config.yaml
dataset: "retinal OCT scans (Kermany 2017)"
train_examples: 98430
widths: [48, 96, 96]
blocks_per_level: 2
lr: 0.0019
batch_size: 128
Rows from block 6, named by matrix and row number. Rows with one number belong to one attention dimension. Each number is 50 + 10 x the weight over its row's rms, rounded and kept within 0 to 99. All counts start at 0. After the name is the row's rms in percent of the matrix's.
# v: attention query, key and value (stacked) (model.mid.1.attn.qkv.weight, 288x96, the v third), inputs 0-47
# proj: attention output (model.mid.1.attn.proj.weight, 96x96, transposed), outputs 0-47
v.1 105:59 49 52 44 55 57 22 38 47 45 40 41 52 61 38 55 53 52 62 48 55 51 38 57 56 52 64 57 41 61 48 58 77 58 33 46 54 45 46 36 56 46 38 38 46 39 64 49
proj.1 124:46 73 21 48 45 61 47 47 58 59 49 62 61 41 59 55 56 43 56 70 45 58 52 34 30 57 61 54 33 30 37 52 46 54 62 49 54 60 48 44 53 42 62 49 46 56 61 54
v.2 083:44 55 56 39 55 48 58 59 46 40 46 51 87 35 36 64 36 30 34 57 46 46 33 50 59 51 70 42 46 58 38 32 36 57 54 39 51 58 53 48 48 45 63 44 56 54 60 51
proj.2 067:61 44 68 41 62 49 03 53 36 56 53 50 20 62 71 56 55 70 66 46 43 58 43 47 40 36 47 49 52 46 51 50 53 59 46 47 67 35 41 48 52 44 48 46 52 49 70 51
v.3 091:54 53 54 63 52 56 83 51 54 47 53 49 75 60 54 49 47 57 45 67 51 37 60 39 47 59 33 55 78 43 61 44 42 61 63 62 48 57 59 53 43 55 54 55 48 53 45 58
proj.3 092:60 32 63 54 53 44 40 70 40 48 65 47 26 58 47 48 47 58 40 31 55 44 49 55 62 48 54 47 63 62 58 54 59 49 40 54 50 38 55 66 50 61 37 48 49 53 34 48
v.4 115:40 34 51 55 53 50 77 48 48 46 61 57 75 44 39 47 39 43 52 49 56 38 61 39 51 49 35 51 51 46 60 52 37 42 72 61 60 61 56 66 49 61 44 60 58 34 44 59
proj.4 127:63 29 70 52 57 45 37 64 41 46 63 42 21 63 49 48 50 58 44 28 54 46 48 59 61 45 48 47 64 64 60 51 57 52 42 51 50 35 52 59 50 58 36 48 50 48 40 46
v.5 154:44 60 60 41 56 40 08 51 42 38 36 43 25 51 43 50 57 41 60 52 55 55 42 58 63 45 66 49 51 62 40 51 45 54 44 49 49 44 50 40 54 42 61 40 47 64 49 40
proj.5 187:34 69 43 48 45 57 61 32 57 50 35 52 73 39 54 54 47 46 59 66 44 55 51 51 46 52 45 47 40 36 39 48 41 48 56 46 48 63 48 42 49 42 69 52 58 49 59 54
v.6 134:44 64 63 49 38 43 30 56 58 48 47 45 24 47 66 54 55 33 63 56 48 58 45 68 52 35 45 44 49 62 46 51 27 38 48 52 60 43 57 47 43 39 57 53 54 83 50 42
proj.6 148:37 56 59 47 49 52 67 30 56 40 29 46 75 46 47 54 43 48 55 58 46 50 51 63 59 48 33 46 54 46 45 47 38 43 49 47 41 60 46 39 44 44 63 55 60 39 52 52
v.7 142:51 41 37 61 54 61 97 60 48 59 55 53 60 53 45 40 51 56 41 42 41 41 62 27 46 53 36 45 52 27 64 43 46 47 58 45 51 64 56 61 56 61 49 64 55 36 42 56
proj.7 164:63 29 63 52 53 40 42 62 42 48 64 43 31 62 44 44 50 53 42 32 56 45 48 54 58 46 55 54 59 67 61 52 59 53 45 52 50 38 52 58 52 57 32 48 44 48 40 48
v.8 109:64 51 56 37 65 44 29 54 45 45 45 54 70 57 38 46 58 55 53 55 36 49 44 69 66 54 60 44 51 65 33 47 56 59 30 41 49 48 49 46 53 43 49 41 39 36 62 59
proj.8 120:46 73 28 44 48 58 30 53 55 57 52 65 45 52 62 58 61 53 55 68 42 58 49 28 31 56 56 59 34 34 38 49 49 53 61 45 54 55 49 45 46 39 57 41 42 58 67 53
v.9 150:42 40 43 54 55 54 71 50 50 46 56 54 87 38 35 41 47 55 48 43 43 33 52 43 55 71 51 48 43 37 55 34 59 62 43 51 53 63 57 61 62 57 45 59 46 26 55 61
proj.9 164:63 35 55 50 55 46 25 67 37 56 71 49 15 67 58 50 59 56 49 35 52 51 45 43 47 44 58 57 52 55 57 54 61 58 52 50 56 36 49 60 53 50 33 44 42 57 51 47
v.10 094:51 51 55 52 55 51 16 44 44 59 65 51 26 47 41 43 64 60 50 37 43 53 43 54 62 28 61 56 53 57 31 60 53 64 45 51 51 40 38 38 59 26 41 31 51 50 55 53
proj.10 109:40 72 32 48 44 58 56 38 61 51 40 57 71 36 51 51 54 44 53 68 46 54 54 40 38 61 54 57 31 36 42 45 44 51 57 43 51 59 51 36 47 45 67 48 48 52 63 54
v.11 143:46 47 41 39 44 45 81 60 42 44 36 58 82 42 49 46 40 43 35 39 47 39 65 43 36 45 52 36 48 52 60 44 41 44 56 51 59 67 55 64 54 57 51 66 39 48 56 45
proj.11 166:61 31 75 50 58 47 32 62 31 49 65 43 26 67 57 51 52 52 53 27 49 50 44 61 57 39 43 50 61 63 61 49 54 52 43 55 58 37 46 63 49 50 36 48 60 49 43 45
v.12 121:52 58 65 52 40 48 19 48 53 49 53 38 24 40 64 51 43 55 74 49 56 61 32 55 49 48 57 55 45 51 46 47 49 53 46 51 55 39 47 40 41 30 61 34 59 58 46 47
proj.12 128:41 67 28 47 45 53 63 32 64 49 31 56 73 39 48 51 53 48 53 72 47 53 54 43 43 56 50 49 40 36 42 52 44 49 55 45 44 62 49 33 51 47 63 53 46 48 62 53
v.13 109:60 48 49 50 50 50 14 41 44 48 48 49 35 46 59 40 53 51 70 53 59 46 40 57 62 67 53 55 57 46 46 65 55 68 49 44 50 27 44 49 43 50 53 39 58 68 54 49
proj.13 107:36 69 26 48 40 54 65 35 63 51 35 59 73 40 48 51 52 43 51 74 47 53 54 39 41 57 53 52 38 35 45 52 43 47 59 48 45 63 49 39 51 46 60 53 48 51 58 54
v.14 080:43 55 47 49 56 48 58 57 50 45 49 57 53 52 33 43 47 37 47 28 37 40 60 34 44 57 28 47 64 29 63 32 41 42 63 43 50 75 50 53 35 49 53 73 50 43 45 47
proj.14 079:56 26 70 47 46 28 50 54 36 45 58 32 31 56 43 43 43 57 43 40 49 46 42 54 65 42 60 53 53 70 64 58 57 48 44 52 47 41 48 56 46 53 31 50 39 52 32 52
v.15 134:55 57 57 39 49 32 03 62 54 43 35 49 31 47 49 52 52 38 49 50 60 54 39 55 61 39 67 49 56 53 33 54 64 44 42 55 64 45 54 36 50 43 57 55 48 68 56 56
proj.15 155:31 68 52 48 46 58 55 33 55 48 38 53 67 42 55 56 50 42 60 62 41 54 48 51 46 52 39 49 40 38 45 44 37 44 56 46 48 61 48 43 43 38 66 51 62 50 59 51
v.16 133:58 36 42 46 56 50 78 52 53 49 35 46 99 49 35 43 53 58 40 43 52 44 53 38 57 46 51 54 50 44 55 30 58 48 51 57 39 57 56 45 57 58 43 54 45 33 52 63
proj.16 158:59 37 60 50 54 47 19 71 38 57 72 52 18 66 60 50 59 56 47 35 49 52 47 45 47 50 56 56 53 56 57 52 60 56 49 51 59 37 51 66 45 50 39 44 47 56 46 48
v.17 096:59 49 45 49 51 56 35 40 52 52 49 40 62 59 42 54 68 75 60 48 52 40 40 47 44 54 59 66 41 54 43 49 65 63 40 51 48 46 56 41 65 41 54 22 36 46 68 50
proj.17 099:46 72 20 50 48 58 40 54 58 59 57 67 52 43 57 53 62 47 52 66 51 55 56 29 26 58 63 55 36 32 39 52 54 57 61 47 57 55 51 50 50 46 58 49 42 61 64 51
v.18 110:31 62 55 31 38 40 49 67 61 33 31 39 74 51 42 42 39 47 43 66 53 51 50 59 61 59 62 39 55 65 44 46 38 39 50 44 56 50 47 55 52 57 46 74 36 59 56 41
proj.18 109:51 37 87 48 58 54 32 53 32 48 54 47 37 60 69 58 46 53 64 35 42 55 40 63 57 36 28 36 61 58 59 46 40 48 41 56 57 40 49 62 49 46 47 49 71 49 52 45
v.19 116:51 61 60 47 35 50 21 53 56 51 45 50 07 50 62 57 44 49 60 43 34 58 49 69 66 40 45 46 40 51 49 62 43 45 53 36 54 33 53 33 43 36 60 33 51 72 43 50
proj.19 131:38 62 35 47 43 50 70 29 64 45 29 51 78 38 43 50 48 48 51 72 47 50 54 46 51 56 47 51 43 42 44 51 43 46 53 45 41 61 50 33 47 48 61 55 47 44 56 54
v.20 128:61 43 33 51 54 49 74 62 48 56 48 52 90 37 32 47 58 57 45 50 53 37 48 39 39 55 57 51 42 48 45 47 64 50 43 58 53 63 59 61 71 58 43 57 43 37 63 56
proj.20 153:62 40 69 52 59 54 25 69 35 55 75 51 19 65 61 50 58 51 54 28 49 53 46 52 48 46 47 53 54 58 57 43 56 57 49 49 64 35 51 63 49 49 39 43 55 55 53 43
v.21 098:51 63 52 40 43 43 16 40 42 34 41 51 18 46 47 53 52 41 55 46 62 74 51 43 45 52 51 59 54 52 46 57 60 42 41 54 52 53 38 46 54 50 53 47 45 58 44 33
proj.21 098:33 69 39 51 42 59 73 35 58 54 38 54 82 36 52 51 46 32 55 65 49 52 51 50 42 53 45 46 38 37 43 47 37 47 56 50 49 66 48 42 50 42 66 55 59 50 54 52
v.22 094:46 54 65 58 41 46 23 42 43 44 63 30 12 63 57 62 30 36 60 44 51 56 28 58 53 47 62 60 46 69 56 53 54 53 36 38 59 45 42 41 58 55 57 48 57 67 47 50
proj.22 099:40 67 31 48 45 56 73 33 63 44 27 54 82 34 45 52 48 45 52 69 49 51 56 48 47 55 45 47 46 39 39 51 42 49 54 49 44 64 49 35 49 48 63 56 50 45 56 52
v.23 092:68 53 46 49 43 35 31 56 46 32 32 38 52 38 45 50 45 59 49 48 55 61 47 50 59 49 73 48 54 73 53 57 67 43 49 50 34 50 42 47 50 41 31 48 40 59 42 58
proj.23 075:41 73 38 45 47 61 43 39 52 54 40 59 72 51 58 56 54 35 57 63 42 57 50 45 33 48 46 49 40 32 35 50 40 49 61 57 52 64 44 47 48 35 61 52 59 49 59 53
v.24 112:55 45 48 46 61 53 65 48 50 44 45 56 93 43 46 52 52 52 50 35 38 60 47 41 50 50 59 61 48 36 62 55 69 65 33 45 43 50 50 33 56 48 35 36 41 32 57 56
proj.24 120:69 57 29 47 56 59 17 68 47 62 67 64 30 51 63 53 60 53 53 52 49 57 51 32 31 52 65 56 43 39 41 51 57 60 56 53 64 45 49 55 58 48 49 45 42 59 60 50
v.25 101:53 44 37 54 52 60 75 59 44 54 48 65 73 34 45 42 51 45 45 51 39 44 49 48 46 54 45 49 40 49 49 42 48 42 47 56 52 51 60 74 46 68 51 69 46 40 42 55
proj.25 118:60 30 70 53 55 44 42 62 38 48 65 41 25 65 50 47 51 54 47 28 55 47 46 59 59 41 47 48 63 64 62 50 58 52 44 53 54 37 52 62 53 56 34 48 53 50 41 46
v.26 086:72 38 44 38 69 40 37 34 49 38 53 44 40 41 37 45 55 57 54 43 51 56 36 55 53 49 56 61 44 50 41 55 72 70 30 49 37 39 65 51 47 47 37 33 52 53 52 49
proj.26 083:40 71 26 49 46 59 44 45 60 58 47 63 63 46 54 53 57 46 55 70 47 56 53 33 27 61 58 60 29 34 39 47 50 53 62 42 52 56 49 42 51 42 62 45 48 53 65 55
v.27 100:56 38 43 44 58 49 58 35 54 52 47 52 66 49 46 46 53 61 42 40 52 41 45 41 48 76 68 52 50 45 53 52 68 59 29 56 55 56 60 51 51 36 47 34 50 30 49 60
proj.27 102:60 57 23 50 47 53 28 63 50 63 68 60 35 53 60 51 61 45 48 55 53 56 52 30 27 54 68 60 37 39 44 55 55 60 62 52 55 49 49 55 61 48 44 44 37 63 59 51
v.28 078:67 41 44 58 69 55 56 43 60 61 46 60 78 49 37 46 48 43 34 46 65 38 43 43 57 38 48 44 47 39 48 52 47 42 49 36 51 58 61 38 40 39 38 46 49 20 53 44
proj.28 056:49 53 40 51 51 49 20 66 40 52 73 54 22 65 48 47 70 58 43 39 49 49 47 46 46 56 63 67 42 51 60 45 62 52 60 47 52 41 50 61 50 45 37 35 45 61 54 53
v.29 119:38 39 33 51 44 46 77 48 48 50 47 60 69 55 53 57 56 58 41 55 23 45 66 36 36 66 49 40 50 39 63 44 50 51 67 45 52 47 59 66 54 70 52 63 40 48 52 59
proj.29 137:60 29 69 52 53 48 43 66 40 49 64 44 33 61 48 49 45 51 45 31 57 46 49 59 62 41 44 47 69 67 60 51 54 51 40 58 52 39 50 65 48 58 37 53 54 50 35 44
v.30 154:56 59 54 51 47 54 25 42 44 48 55 37 14 52 56 54 53 47 61 54 51 68 45 60 58 32 37 53 51 56 46 62 38 46 57 43 48 39 48 43 33 45 62 54 59 69 41 45
proj.30 185:35 60 36 50 44 49 78 29 65 42 26 48 78 38 36 49 45 50 47 67 50 46 56 55 56 55 48 46 48 45 43 51 45 42 49 47 38 64 52 37 49 52 63 57 50 41 48 55
v.31 089:61 42 39 72 46 68 39 41 48 51 77 47 25 53 61 50 53 39 42 50 28 45 45 57 50 59 42 55 56 47 65 55 50 53 64 53 42 66 30 47 39 36 54 37 51 36 37 37
proj.31 066:33 60 29 51 40 42 84 37 61 41 37 48 73 41 31 42 50 47 37 65 54 43 56 45 56 61 63 63 36 55 53 51 56 49 53 42 36 55 53 34 45 54 55 47 33 47 44 57
v.32 090:48 57 46 44 46 45 15 33 44 33 61 53 30 55 51 42 38 53 48 45 47 56 51 48 62 38 38 64 52 43 38 51 28 60 37 40 53 50 43 50 36 33 48 48 50 64 43 39
proj.32 092:47 47 74 54 50 44 34 23 54 40 33 50 28 53 49 56 64 52 57 65 44 54 49 51 54 50 42 49 45 53 45 53 39 43 61 38 40 52 54 24 38 40 60 43 54 48 59 58
v.33 107:36 41 45 45 50 34 75 48 63 66 48 48 51 42 42 52 56 41 45 52 51 50 49 47 41 48 48 37 54 40 66 54 68 49 59 46 39 57 48 69 61 65 53 52 56 47 46 57
proj.33 106:49 51 34 44 47 54 63 75 38 62 57 40 71 46 52 46 25 45 43 35 52 44 46 53 43 41 58 50 52 45 54 50 63 53 41 66 65 54 38 75 60 54 46 57 49 52 34 48
v.34 081:56 46 61 40 29 28 50 57 42 69 48 34 53 56 60 53 35 49 52 51 47 54 56 58 56 49 45 35 52 56 54 61 63 31 50 59 45 52 46 46 57 75 39 70 55 41 48 53
proj.34 059:45 62 37 47 43 60 51 72 41 69 55 44 55 41 63 52 29 34 54 36 46 48 42 52 48 37 48 43 52 37 48 50 47 47 46 74 75 62 44 72 63 47 58 63 61 57 29 41
v.35 119:57 49 46 54 61 53 75 43 57 71 51 41 62 55 41 47 39 38 47 65 49 38 61 33 38 49 48 50 46 38 68 55 66 36 55 47 32 55 59 59 55 56 33 50 44 33 46 46
proj.35 135:55 49 44 45 48 55 61 76 43 62 62 44 65 45 53 43 35 45 45 38 52 47 50 50 42 48 61 57 48 50 58 49 61 60 42 63 67 50 42 71 59 56 46 56 46 50 36 49
v.36 114:56 45 63 40 46 57 16 55 45 47 47 61 51 46 44 57 49 56 45 39 47 68 48 57 69 50 58 59 49 57 29 51 36 55 51 56 54 54 50 35 30 39 52 59 48 62 47 54
proj.36 122:49 54 62 53 55 45 30 24 58 40 42 55 26 56 51 55 73 53 60 63 46 56 50 47 54 52 45 50 49 50 47 52 38 46 61 38 39 49 58 26 41 40 52 44 53 52 65 54
v.37 063:57 45 39 61 49 55 76 32 42 41 53 46 60 64 47 49 40 57 47 58 48 35 53 43 28 44 47 59 53 51 48 43 54 52 34 44 51 46 49 51 53 57 60 56 61 29 51 51
proj.37 046:45 50 41 45 49 53 76 72 46 53 59 45 71 46 44 48 28 55 39 34 55 45 52 57 45 55 58 46 52 59 54 49 66 56 31 56 56 46 41 73 61 66 46 50 47 47 36 46
v.38 081:54 64 56 51 56 47 54 30 56 39 50 56 65 48 45 50 40 62 48 49 35 57 66 51 33 55 37 58 34 40 58 34 71 38 49 35 54 54 59 48 45 39 50 41 63 48 65 35
proj.38 061:41 49 21 50 54 42 65 47 51 49 64 37 65 58 47 41 56 53 41 41 58 44 51 50 38 48 61 59 45 39 59 48 61 62 47 51 43 49 31 59 47 54 31 55 37 51 46 50
v.39 102:41 50 61 50 45 41 25 44 61 50 49 40 37 55 42 50 51 60 45 39 43 48 38 59 76 48 69 65 57 55 23 52 29 67 54 57 45 46 55 37 41 42 63 43 56 63 54 50
proj.39 100:51 56 56 52 56 47 33 31 58 38 44 60 27 54 51 57 67 51 55 63 47 56 53 47 54 55 41 50 53 53 44 51 36 42 58 36 36 48 57 27 40 43 54 44 50 51 64 54
v.40 087:35 50 36 30 47 44 15 57 57 39 39 53 42 42 53 53 46 57 51 49 55 55 37 67 50 49 53 42 52 63 50 44 36 48 49 60 62 58 49 49 30 53 43 55 58 53 47 51
proj.40 077:51 50 68 51 47 44 26 31 52 41 31 57 24 59 55 59 63 50 59 64 42 57 46 44 54 48 40 46 50 49 42 55 35 41 62 47 42 53 54 31 40 37 56 44 56 52 59 54
v.41 098:36 46 70 52 37 52 24 67 57 43 54 47 46 47 49 38 44 54 50 49 47 56 48 53 84 46 45 54 38 51 43 58 36 61 54 49 52 51 40 38 52 47 39 43 49 55 41 63
proj.41 096:55 54 62 53 55 53 31 36 56 41 42 63 28 52 52 58 67 53 58 59 46 56 50 50 60 54 38 45 58 56 43 49 36 41 57 41 41 48 63 28 41 44 59 44 57 49 60 52
v.42 093:47 51 52 50 36 41 21 48 45 44 48 46 50 65 37 47 44 58 50 54 53 55 46 49 65 52 73 53 51 59 43 40 53 51 56 57 50 50 48 40 47 30 52 51 34 43 42 42
proj.42 080:52 60 54 55 60 49 33 28 62 39 48 56 27 51 48 52 76 52 56 57 51 54 50 52 58 52 41 46 54 50 46 50 38 45 59 40 36 49 65 25 40 44 43 47 53 58 64 51
v.43 082:21 61 66 36 38 34 33 51 46 38 37 56 45 59 45 51 54 51 42 57 41 53 51 59 63 50 54 50 58 44 48 54 57 61 38 48 49 45 46 42 36 36 60 49 50 49 40 77
proj.43 070:57 56 60 54 54 47 26 32 55 46 41 59 34 47 54 57 68 50 59 60 48 55 48 49 57 48 40 41 56 50 42 51 32 40 58 48 43 52 62 32 46 44 53 50 62 57 61 47
v.44 105:59 41 38 51 59 58 68 51 43 58 43 57 55 51 45 48 57 55 50 46 38 36 54 21 47 59 53 56 43 53 68 37 58 45 64 46 38 62 51 45 41 40 41 43 37 45 51 42
proj.44 093:50 50 38 49 53 47 68 60 48 49 69 38 63 45 43 37 45 49 39 39 55 42 51 57 46 53 62 59 39 50 62 49 67 63 45 44 53 46 45 62 54 55 37 49 36 52 47 52
v.45 080:29 49 63 54 42 56 59 60 58 43 36 52 57 35 67 43 37 72 42 42 52 60 52 57 41 47 63 52 55 58 54 57 57 44 62 54 57 40 51 55 42 54 47 59 46 44 36 50
proj.45 037:57 57 10 49 47 49 33 68 46 49 40 64 52 52 59 59 41 49 46 48 49 46 40 45 57 39 39 32 62 45 43 57 41 50 39 66 50 54 52 70 55 48 56 53 67 54 44 44
v.46 107:48 41 55 41 41 59 20 43 54 46 42 57 51 57 52 50 44 63 53 35 55 58 53 48 75 46 45 59 57 50 41 53 36 51 48 48 64 53 56 41 48 37 58 45 61 65 39 54
proj.46 106:54 53 63 53 55 49 31 30 58 37 43 60 24 54 49 57 70 54 57 64 47 57 50 50 57 55 41 48 52 54 44 52 37 44 59 36 37 47 60 24 41 41 53 40 53 51 65 54
v.47 125:44 52 70 51 39 42 14 57 48 39 56 61 41 51 42 57 48 61 54 36 41 66 47 49 63 41 57 64 42 50 39 40 44 47 56 52 56 50 55 35 42 32 62 35 52 57 59 54
proj.47 143:46 57 54 54 59 45 39 23 58 38 47 55 30 50 49 54 72 51 53 57 47 54 52 53 55 53 41 48 48 49 45 47 39 43 61 33 36 51 54 24 38 42 51 46 51 54 67 51
v.48 086:68 56 31 73 57 58 75 60 41 47 57 55 62 49 41 53 47 48 58 52 56 51 71 23 39 50 43 57 45 38 57 48 59 50 43 59 44 62 51 54 50 48 47 47 54 35 49 45
proj.48 072:46 49 35 50 48 53 75 64 46 56 61 40 72 51 46 41 37 49 40 38 56 44 51 53 45 52 60 58 46 49 59 48 65 60 40 55 55 47 42 74 56 59 42 53 41 50 42 49
v.49 097:51 37 37 53 58 53 91 42 58 56 48 54 56 39 48 47 52 48 47 56 44 33 50 40 39 46 45 44 41 39 63 45 42 49 54 50 43 51 41 51 52 60 40 43 37 36 64 34
proj.49 106:49 46 37 47 48 54 68 72 46 60 61 43 71 49 50 43 32 49 41 37 54 43 50 52 47 48 57 56 51 50 58 48 64 57 40 58 58 49 42 74 57 58 45 56 44 47 36 47
v.50 084:48 46 37 62 48 45 96 47 50 43 39 49 49 50 49 37 47 40 44 64 57 35 38 42 47 50 60 54 56 34 64 51 60 44 56 59 49 56 47 50 58 59 46 58 63 37 52 42
proj.50 083:52 50 37 45 49 54 64 76 44 61 63 43 71 45 51 42 32 50 40 38 54 43 49 53 48 47 56 55 53 49 56 50 62 58 40 60 58 48 41 77 57 58 43 58 44 50 35 47
v.51 082:45 58 36 38 55 45 17 73 48 52 46 54 38 45 60 41 60 40 53 50 57 57 41 55 44 61 54 41 58 52 60 36 67 63 55 46 54 47 59 57 37 70 39 43 60 58 60 43
proj.51 060:56 46 77 49 44 42 28 27 51 43 32 50 32 57 53 57 63 49 63 71 44 56 48 41 52 43 46 56 44 47 44 58 36 46 65 47 42 51 52 30 42 38 53 44 52 52 60 59
v.52 110:44 47 47 43 36 49 04 51 54 50 49 52 34 42 49 60 41 54 49 42 42 56 40 54 69 45 56 65 48 76 36 46 44 57 45 50 51 53 48 35 48 40 55 41 60 60 43 52
proj.52 131:51 55 56 54 55 48 34 27 56 39 43 56 28 54 50 57 68 51 58 59 47 56 50 50 56 54 43 47 50 51 42 50 38 46 60 37 39 48 61 24 42 42 55 43 52 50 64 55
v.53 106:55 34 44 41 54 48 86 25 54 63 51 32 71 45 54 54 57 51 49 50 51 44 53 55 32 49 52 45 52 46 67 59 62 42 44 42 51 63 49 66 53 45 42 49 37 39 35 36
proj.53 107:51 52 31 48 48 56 60 75 46 65 64 43 65 52 52 44 37 44 47 37 55 46 47 47 40 45 63 53 48 44 56 50 63 60 47 62 64 49 43 75 64 54 42 52 47 50 40 48
v.54 121:58 45 39 45 50 62 92 53 57 51 48 48 44 47 48 39 49 58 57 47 57 45 57 56 33 55 35 50 50 41 66 50 63 41 44 54 41 42 49 68 62 68 40 62 56 43 58 39
proj.54 130:51 43 44 45 40 50 63 75 42 62 52 44 75 46 52 45 28 49 45 45 50 46 47 46 44 47 60 53 46 51 57 54 62 55 42 64 64 52 40 75 58 56 52 52 46 46 34 52
v.55 076:52 42 33 61 65 47 72 45 42 42 61 42 45 52 61 52 51 60 46 50 74 42 46 32 47 46 43 41 52 46 48 41 73 49 57 51 31 64 43 56 58 62 42 69 49 54 51 33
proj.55 044:44 52 41 45 49 51 71 63 44 57 56 38 69 46 54 40 30 53 43 49 47 42 49 53 47 52 68 63 33 51 59 52 66 63 34 53 66 50 45 71 57 59 54 57 41 48 41 56
v.56 068:47 59 40 57 62 51 68 42 41 43 47 56 48 47 35 35 53 29 32 42 56 53 56 30 35 53 52 48 55 39 72 35 66 44 72 40 44 52 52 56 46 51 36 45 65 51 54 36
proj.56 052:41 51 45 45 45 42 58 57 38 46 51 33 61 51 53 45 39 47 41 43 48 46 46 51 40 46 61 64 35 46 57 53 63 63 50 49 52 52 29 70 37 44 43 52 39 50 40 56
v.57 110:53 38 32 53 62 51 96 51 45 52 38 46 57 71 42 40 51 49 51 48 56 42 55 53 41 40 53 33 33 52 65 54 49 50 45 52 42 49 39 73 60 73 48 60 49 38 60 50
proj.57 112:50 46 38 46 46 53 63 75 43 60 57 43 75 47 51 44 27 51 43 40 54 44 48 50 47 46 57 49 54 50 54 51 64 56 36 65 62 50 42 77 60 60 46 58 48 49 34 46
v.58 072:72 57 48 51 47 60 51 59 64 50 43 46 37 38 54 76 52 41 43 50 41 54 45 46 69 44 50 46 37 47 49 44 37 61 45 60 48 62 53 49 29 37 47 46 57 67 53 52
proj.58 043:44 40 63 49 53 38 42 30 42 33 33 55 42 55 43 56 53 72 47 62 44 53 49 51 54 59 46 42 55 60 50 54 50 42 48 35 33 42 53 29 36 47 61 41 50 37 54 62
v.59 079:62 46 49 49 37 48 77 43 38 37 36 51 53 35 45 42 71 59 47 37 41 57 53 46 43 45 48 63 50 55 52 51 55 33 54 48 42 59 48 48 55 51 46 52 54 25 40 58
proj.59 058:43 50 30 47 49 41 57 61 42 56 66 36 69 53 49 42 40 53 42 37 57 42 45 54 42 45 66 53 46 51 61 54 66 66 39 56 55 50 41 70 61 52 36 56 43 51 40 51
v.60 104:52 43 45 53 45 60 83 50 42 62 51 34 71 44 54 42 54 45 49 49 50 31 50 36 40 63 48 62 51 48 60 63 47 41 54 56 49 62 57 55 37 56 53 53 56 45 38 45
proj.60 106:51 49 34 46 48 52 69 72 45 59 64 42 69 44 47 44 33 47 40 34 56 44 51 56 43 48 59 51 50 50 56 49 65 58 40 57 60 50 42 72 62 59 43 56 44 49 38 46
v.61 092:49 44 50 61 55 60 84 51 47 42 53 59 59 43 46 45 55 59 64 54 58 41 55 45 28 53 50 49 32 47 61 56 65 41 65 66 57 56 41 49 41 48 36 54 48 42 50 34
proj.61 093:45 50 38 50 48 51 72 64 46 62 64 38 72 50 51 37 39 43 45 39 54 44 49 49 44 46 59 58 42 40 61 48 62 60 48 57 58 52 39 75 56 54 42 57 43 52 42 46
v.62 107:42 61 63 47 48 52 06 65 48 34 38 61 36 63 42 47 54 44 43 48 45 53 40 58 60 43 62 54 46 63 43 42 39 56 48 54 39 48 53 37 42 41 55 54 56 64 51 57
proj.62 119:49 50 64 52 53 42 29 24 52 40 40 53 31 56 54 54 71 53 61 64 45 56 47 46 56 49 45 50 46 49 46 54 39 48 62 40 41 51 58 27 38 37 52 45 53 52 62 56
v.63 090:32 51 36 51 45 37 22 47 49 35 50 49 32 46 45 62 54 58 43 39 47 45 53 71 80 65 42 54 46 57 47 51 32 48 51 44 55 46 55 42 48 42 51 39 47 55 58 47
proj.63 090:52 50 65 54 52 48 32 29 58 39 38 58 28 55 51 55 69 54 57 65 47 55 50 47 57 53 40 50 54 50 40 50 36 43 62 40 38 49 61 26 35 42 55 45 52 49 61 54
v.64 096:54 45 51 55 56 48 85 49 47 50 55 44 70 47 44 51 44 36 41 47 63 46 57 37 22 63 55 34 27 42 49 65 60 51 48 50 49 46 45 47 67 53 50 53 52 35 71 62
proj.64 099:48 55 53 55 46 54 66 67 43 82 71 52 63 56 51 39 39 35 49 41 55 49 49 54 43 40 45 40 58 40 63 42 58 44 53 59 64 53 42 80 71 50 47 57 62 52 50 43
v.65 081:61 48 54 41 56 51 74 49 49 68 55 46 74 37 56 39 37 74 41 62 45 51 48 47 35 70 67 52 53 59 45 58 60 56 58 61 35 54 41 46 48 60 31 49 55 48 75 41
proj.65 051:44 54 35 50 45 51 67 70 43 80 70 51 55 59 50 45 39 36 46 39 55 49 47 54 51 43 51 40 57 41 64 45 58 47 47 51 59 53 49 76 71 50 47 52 60 48 47 49
v.66 082:57 46 56 33 56 47 69 57 43 47 45 59 61 58 43 47 60 42 52 58 37 49 62 48 28 46 54 44 55 53 56 57 35 45 58 61 42 52 62 51 67 57 46 58 49 36 65 57
proj.66 071:40 52 54 52 44 50 63 62 42 77 68 46 56 55 54 40 37 33 48 40 51 47 44 58 53 31 42 42 57 41 67 43 55 41 53 57 62 61 39 75 63 45 49 60 62 51 49 45
v.67 120:56 61 42 58 41 61 32 56 48 48 58 43 20 55 47 63 61 59 49 48 54 44 55 55 85 37 42 38 43 64 52 34 39 49 42 40 61 47 48 48 48 36 60 42 62 52 41 48
proj.67 131:55 45 54 48 54 47 37 34 58 20 32 49 41 44 47 60 58 68 51 59 46 51 52 48 55 61 55 60 45 58 34 58 45 59 47 46 34 41 60 23 36 53 53 43 38 45 45 56
v.68 070:41 48 62 49 32 41 23 44 38 30 53 57 47 51 59 59 41 42 41 48 56 55 56 39 52 44 59 31 65 60 53 35 53 59 67 56 52 57 42 50 57 43 52 65 36 31 47 44
proj.68 042:44 47 72 50 56 57 27 44 52 42 41 58 42 43 65 54 56 47 65 52 40 57 39 44 73 38 35 62 45 50 44 48 31 44 55 45 45 54 56 43 25 37 60 44 57 56 58 46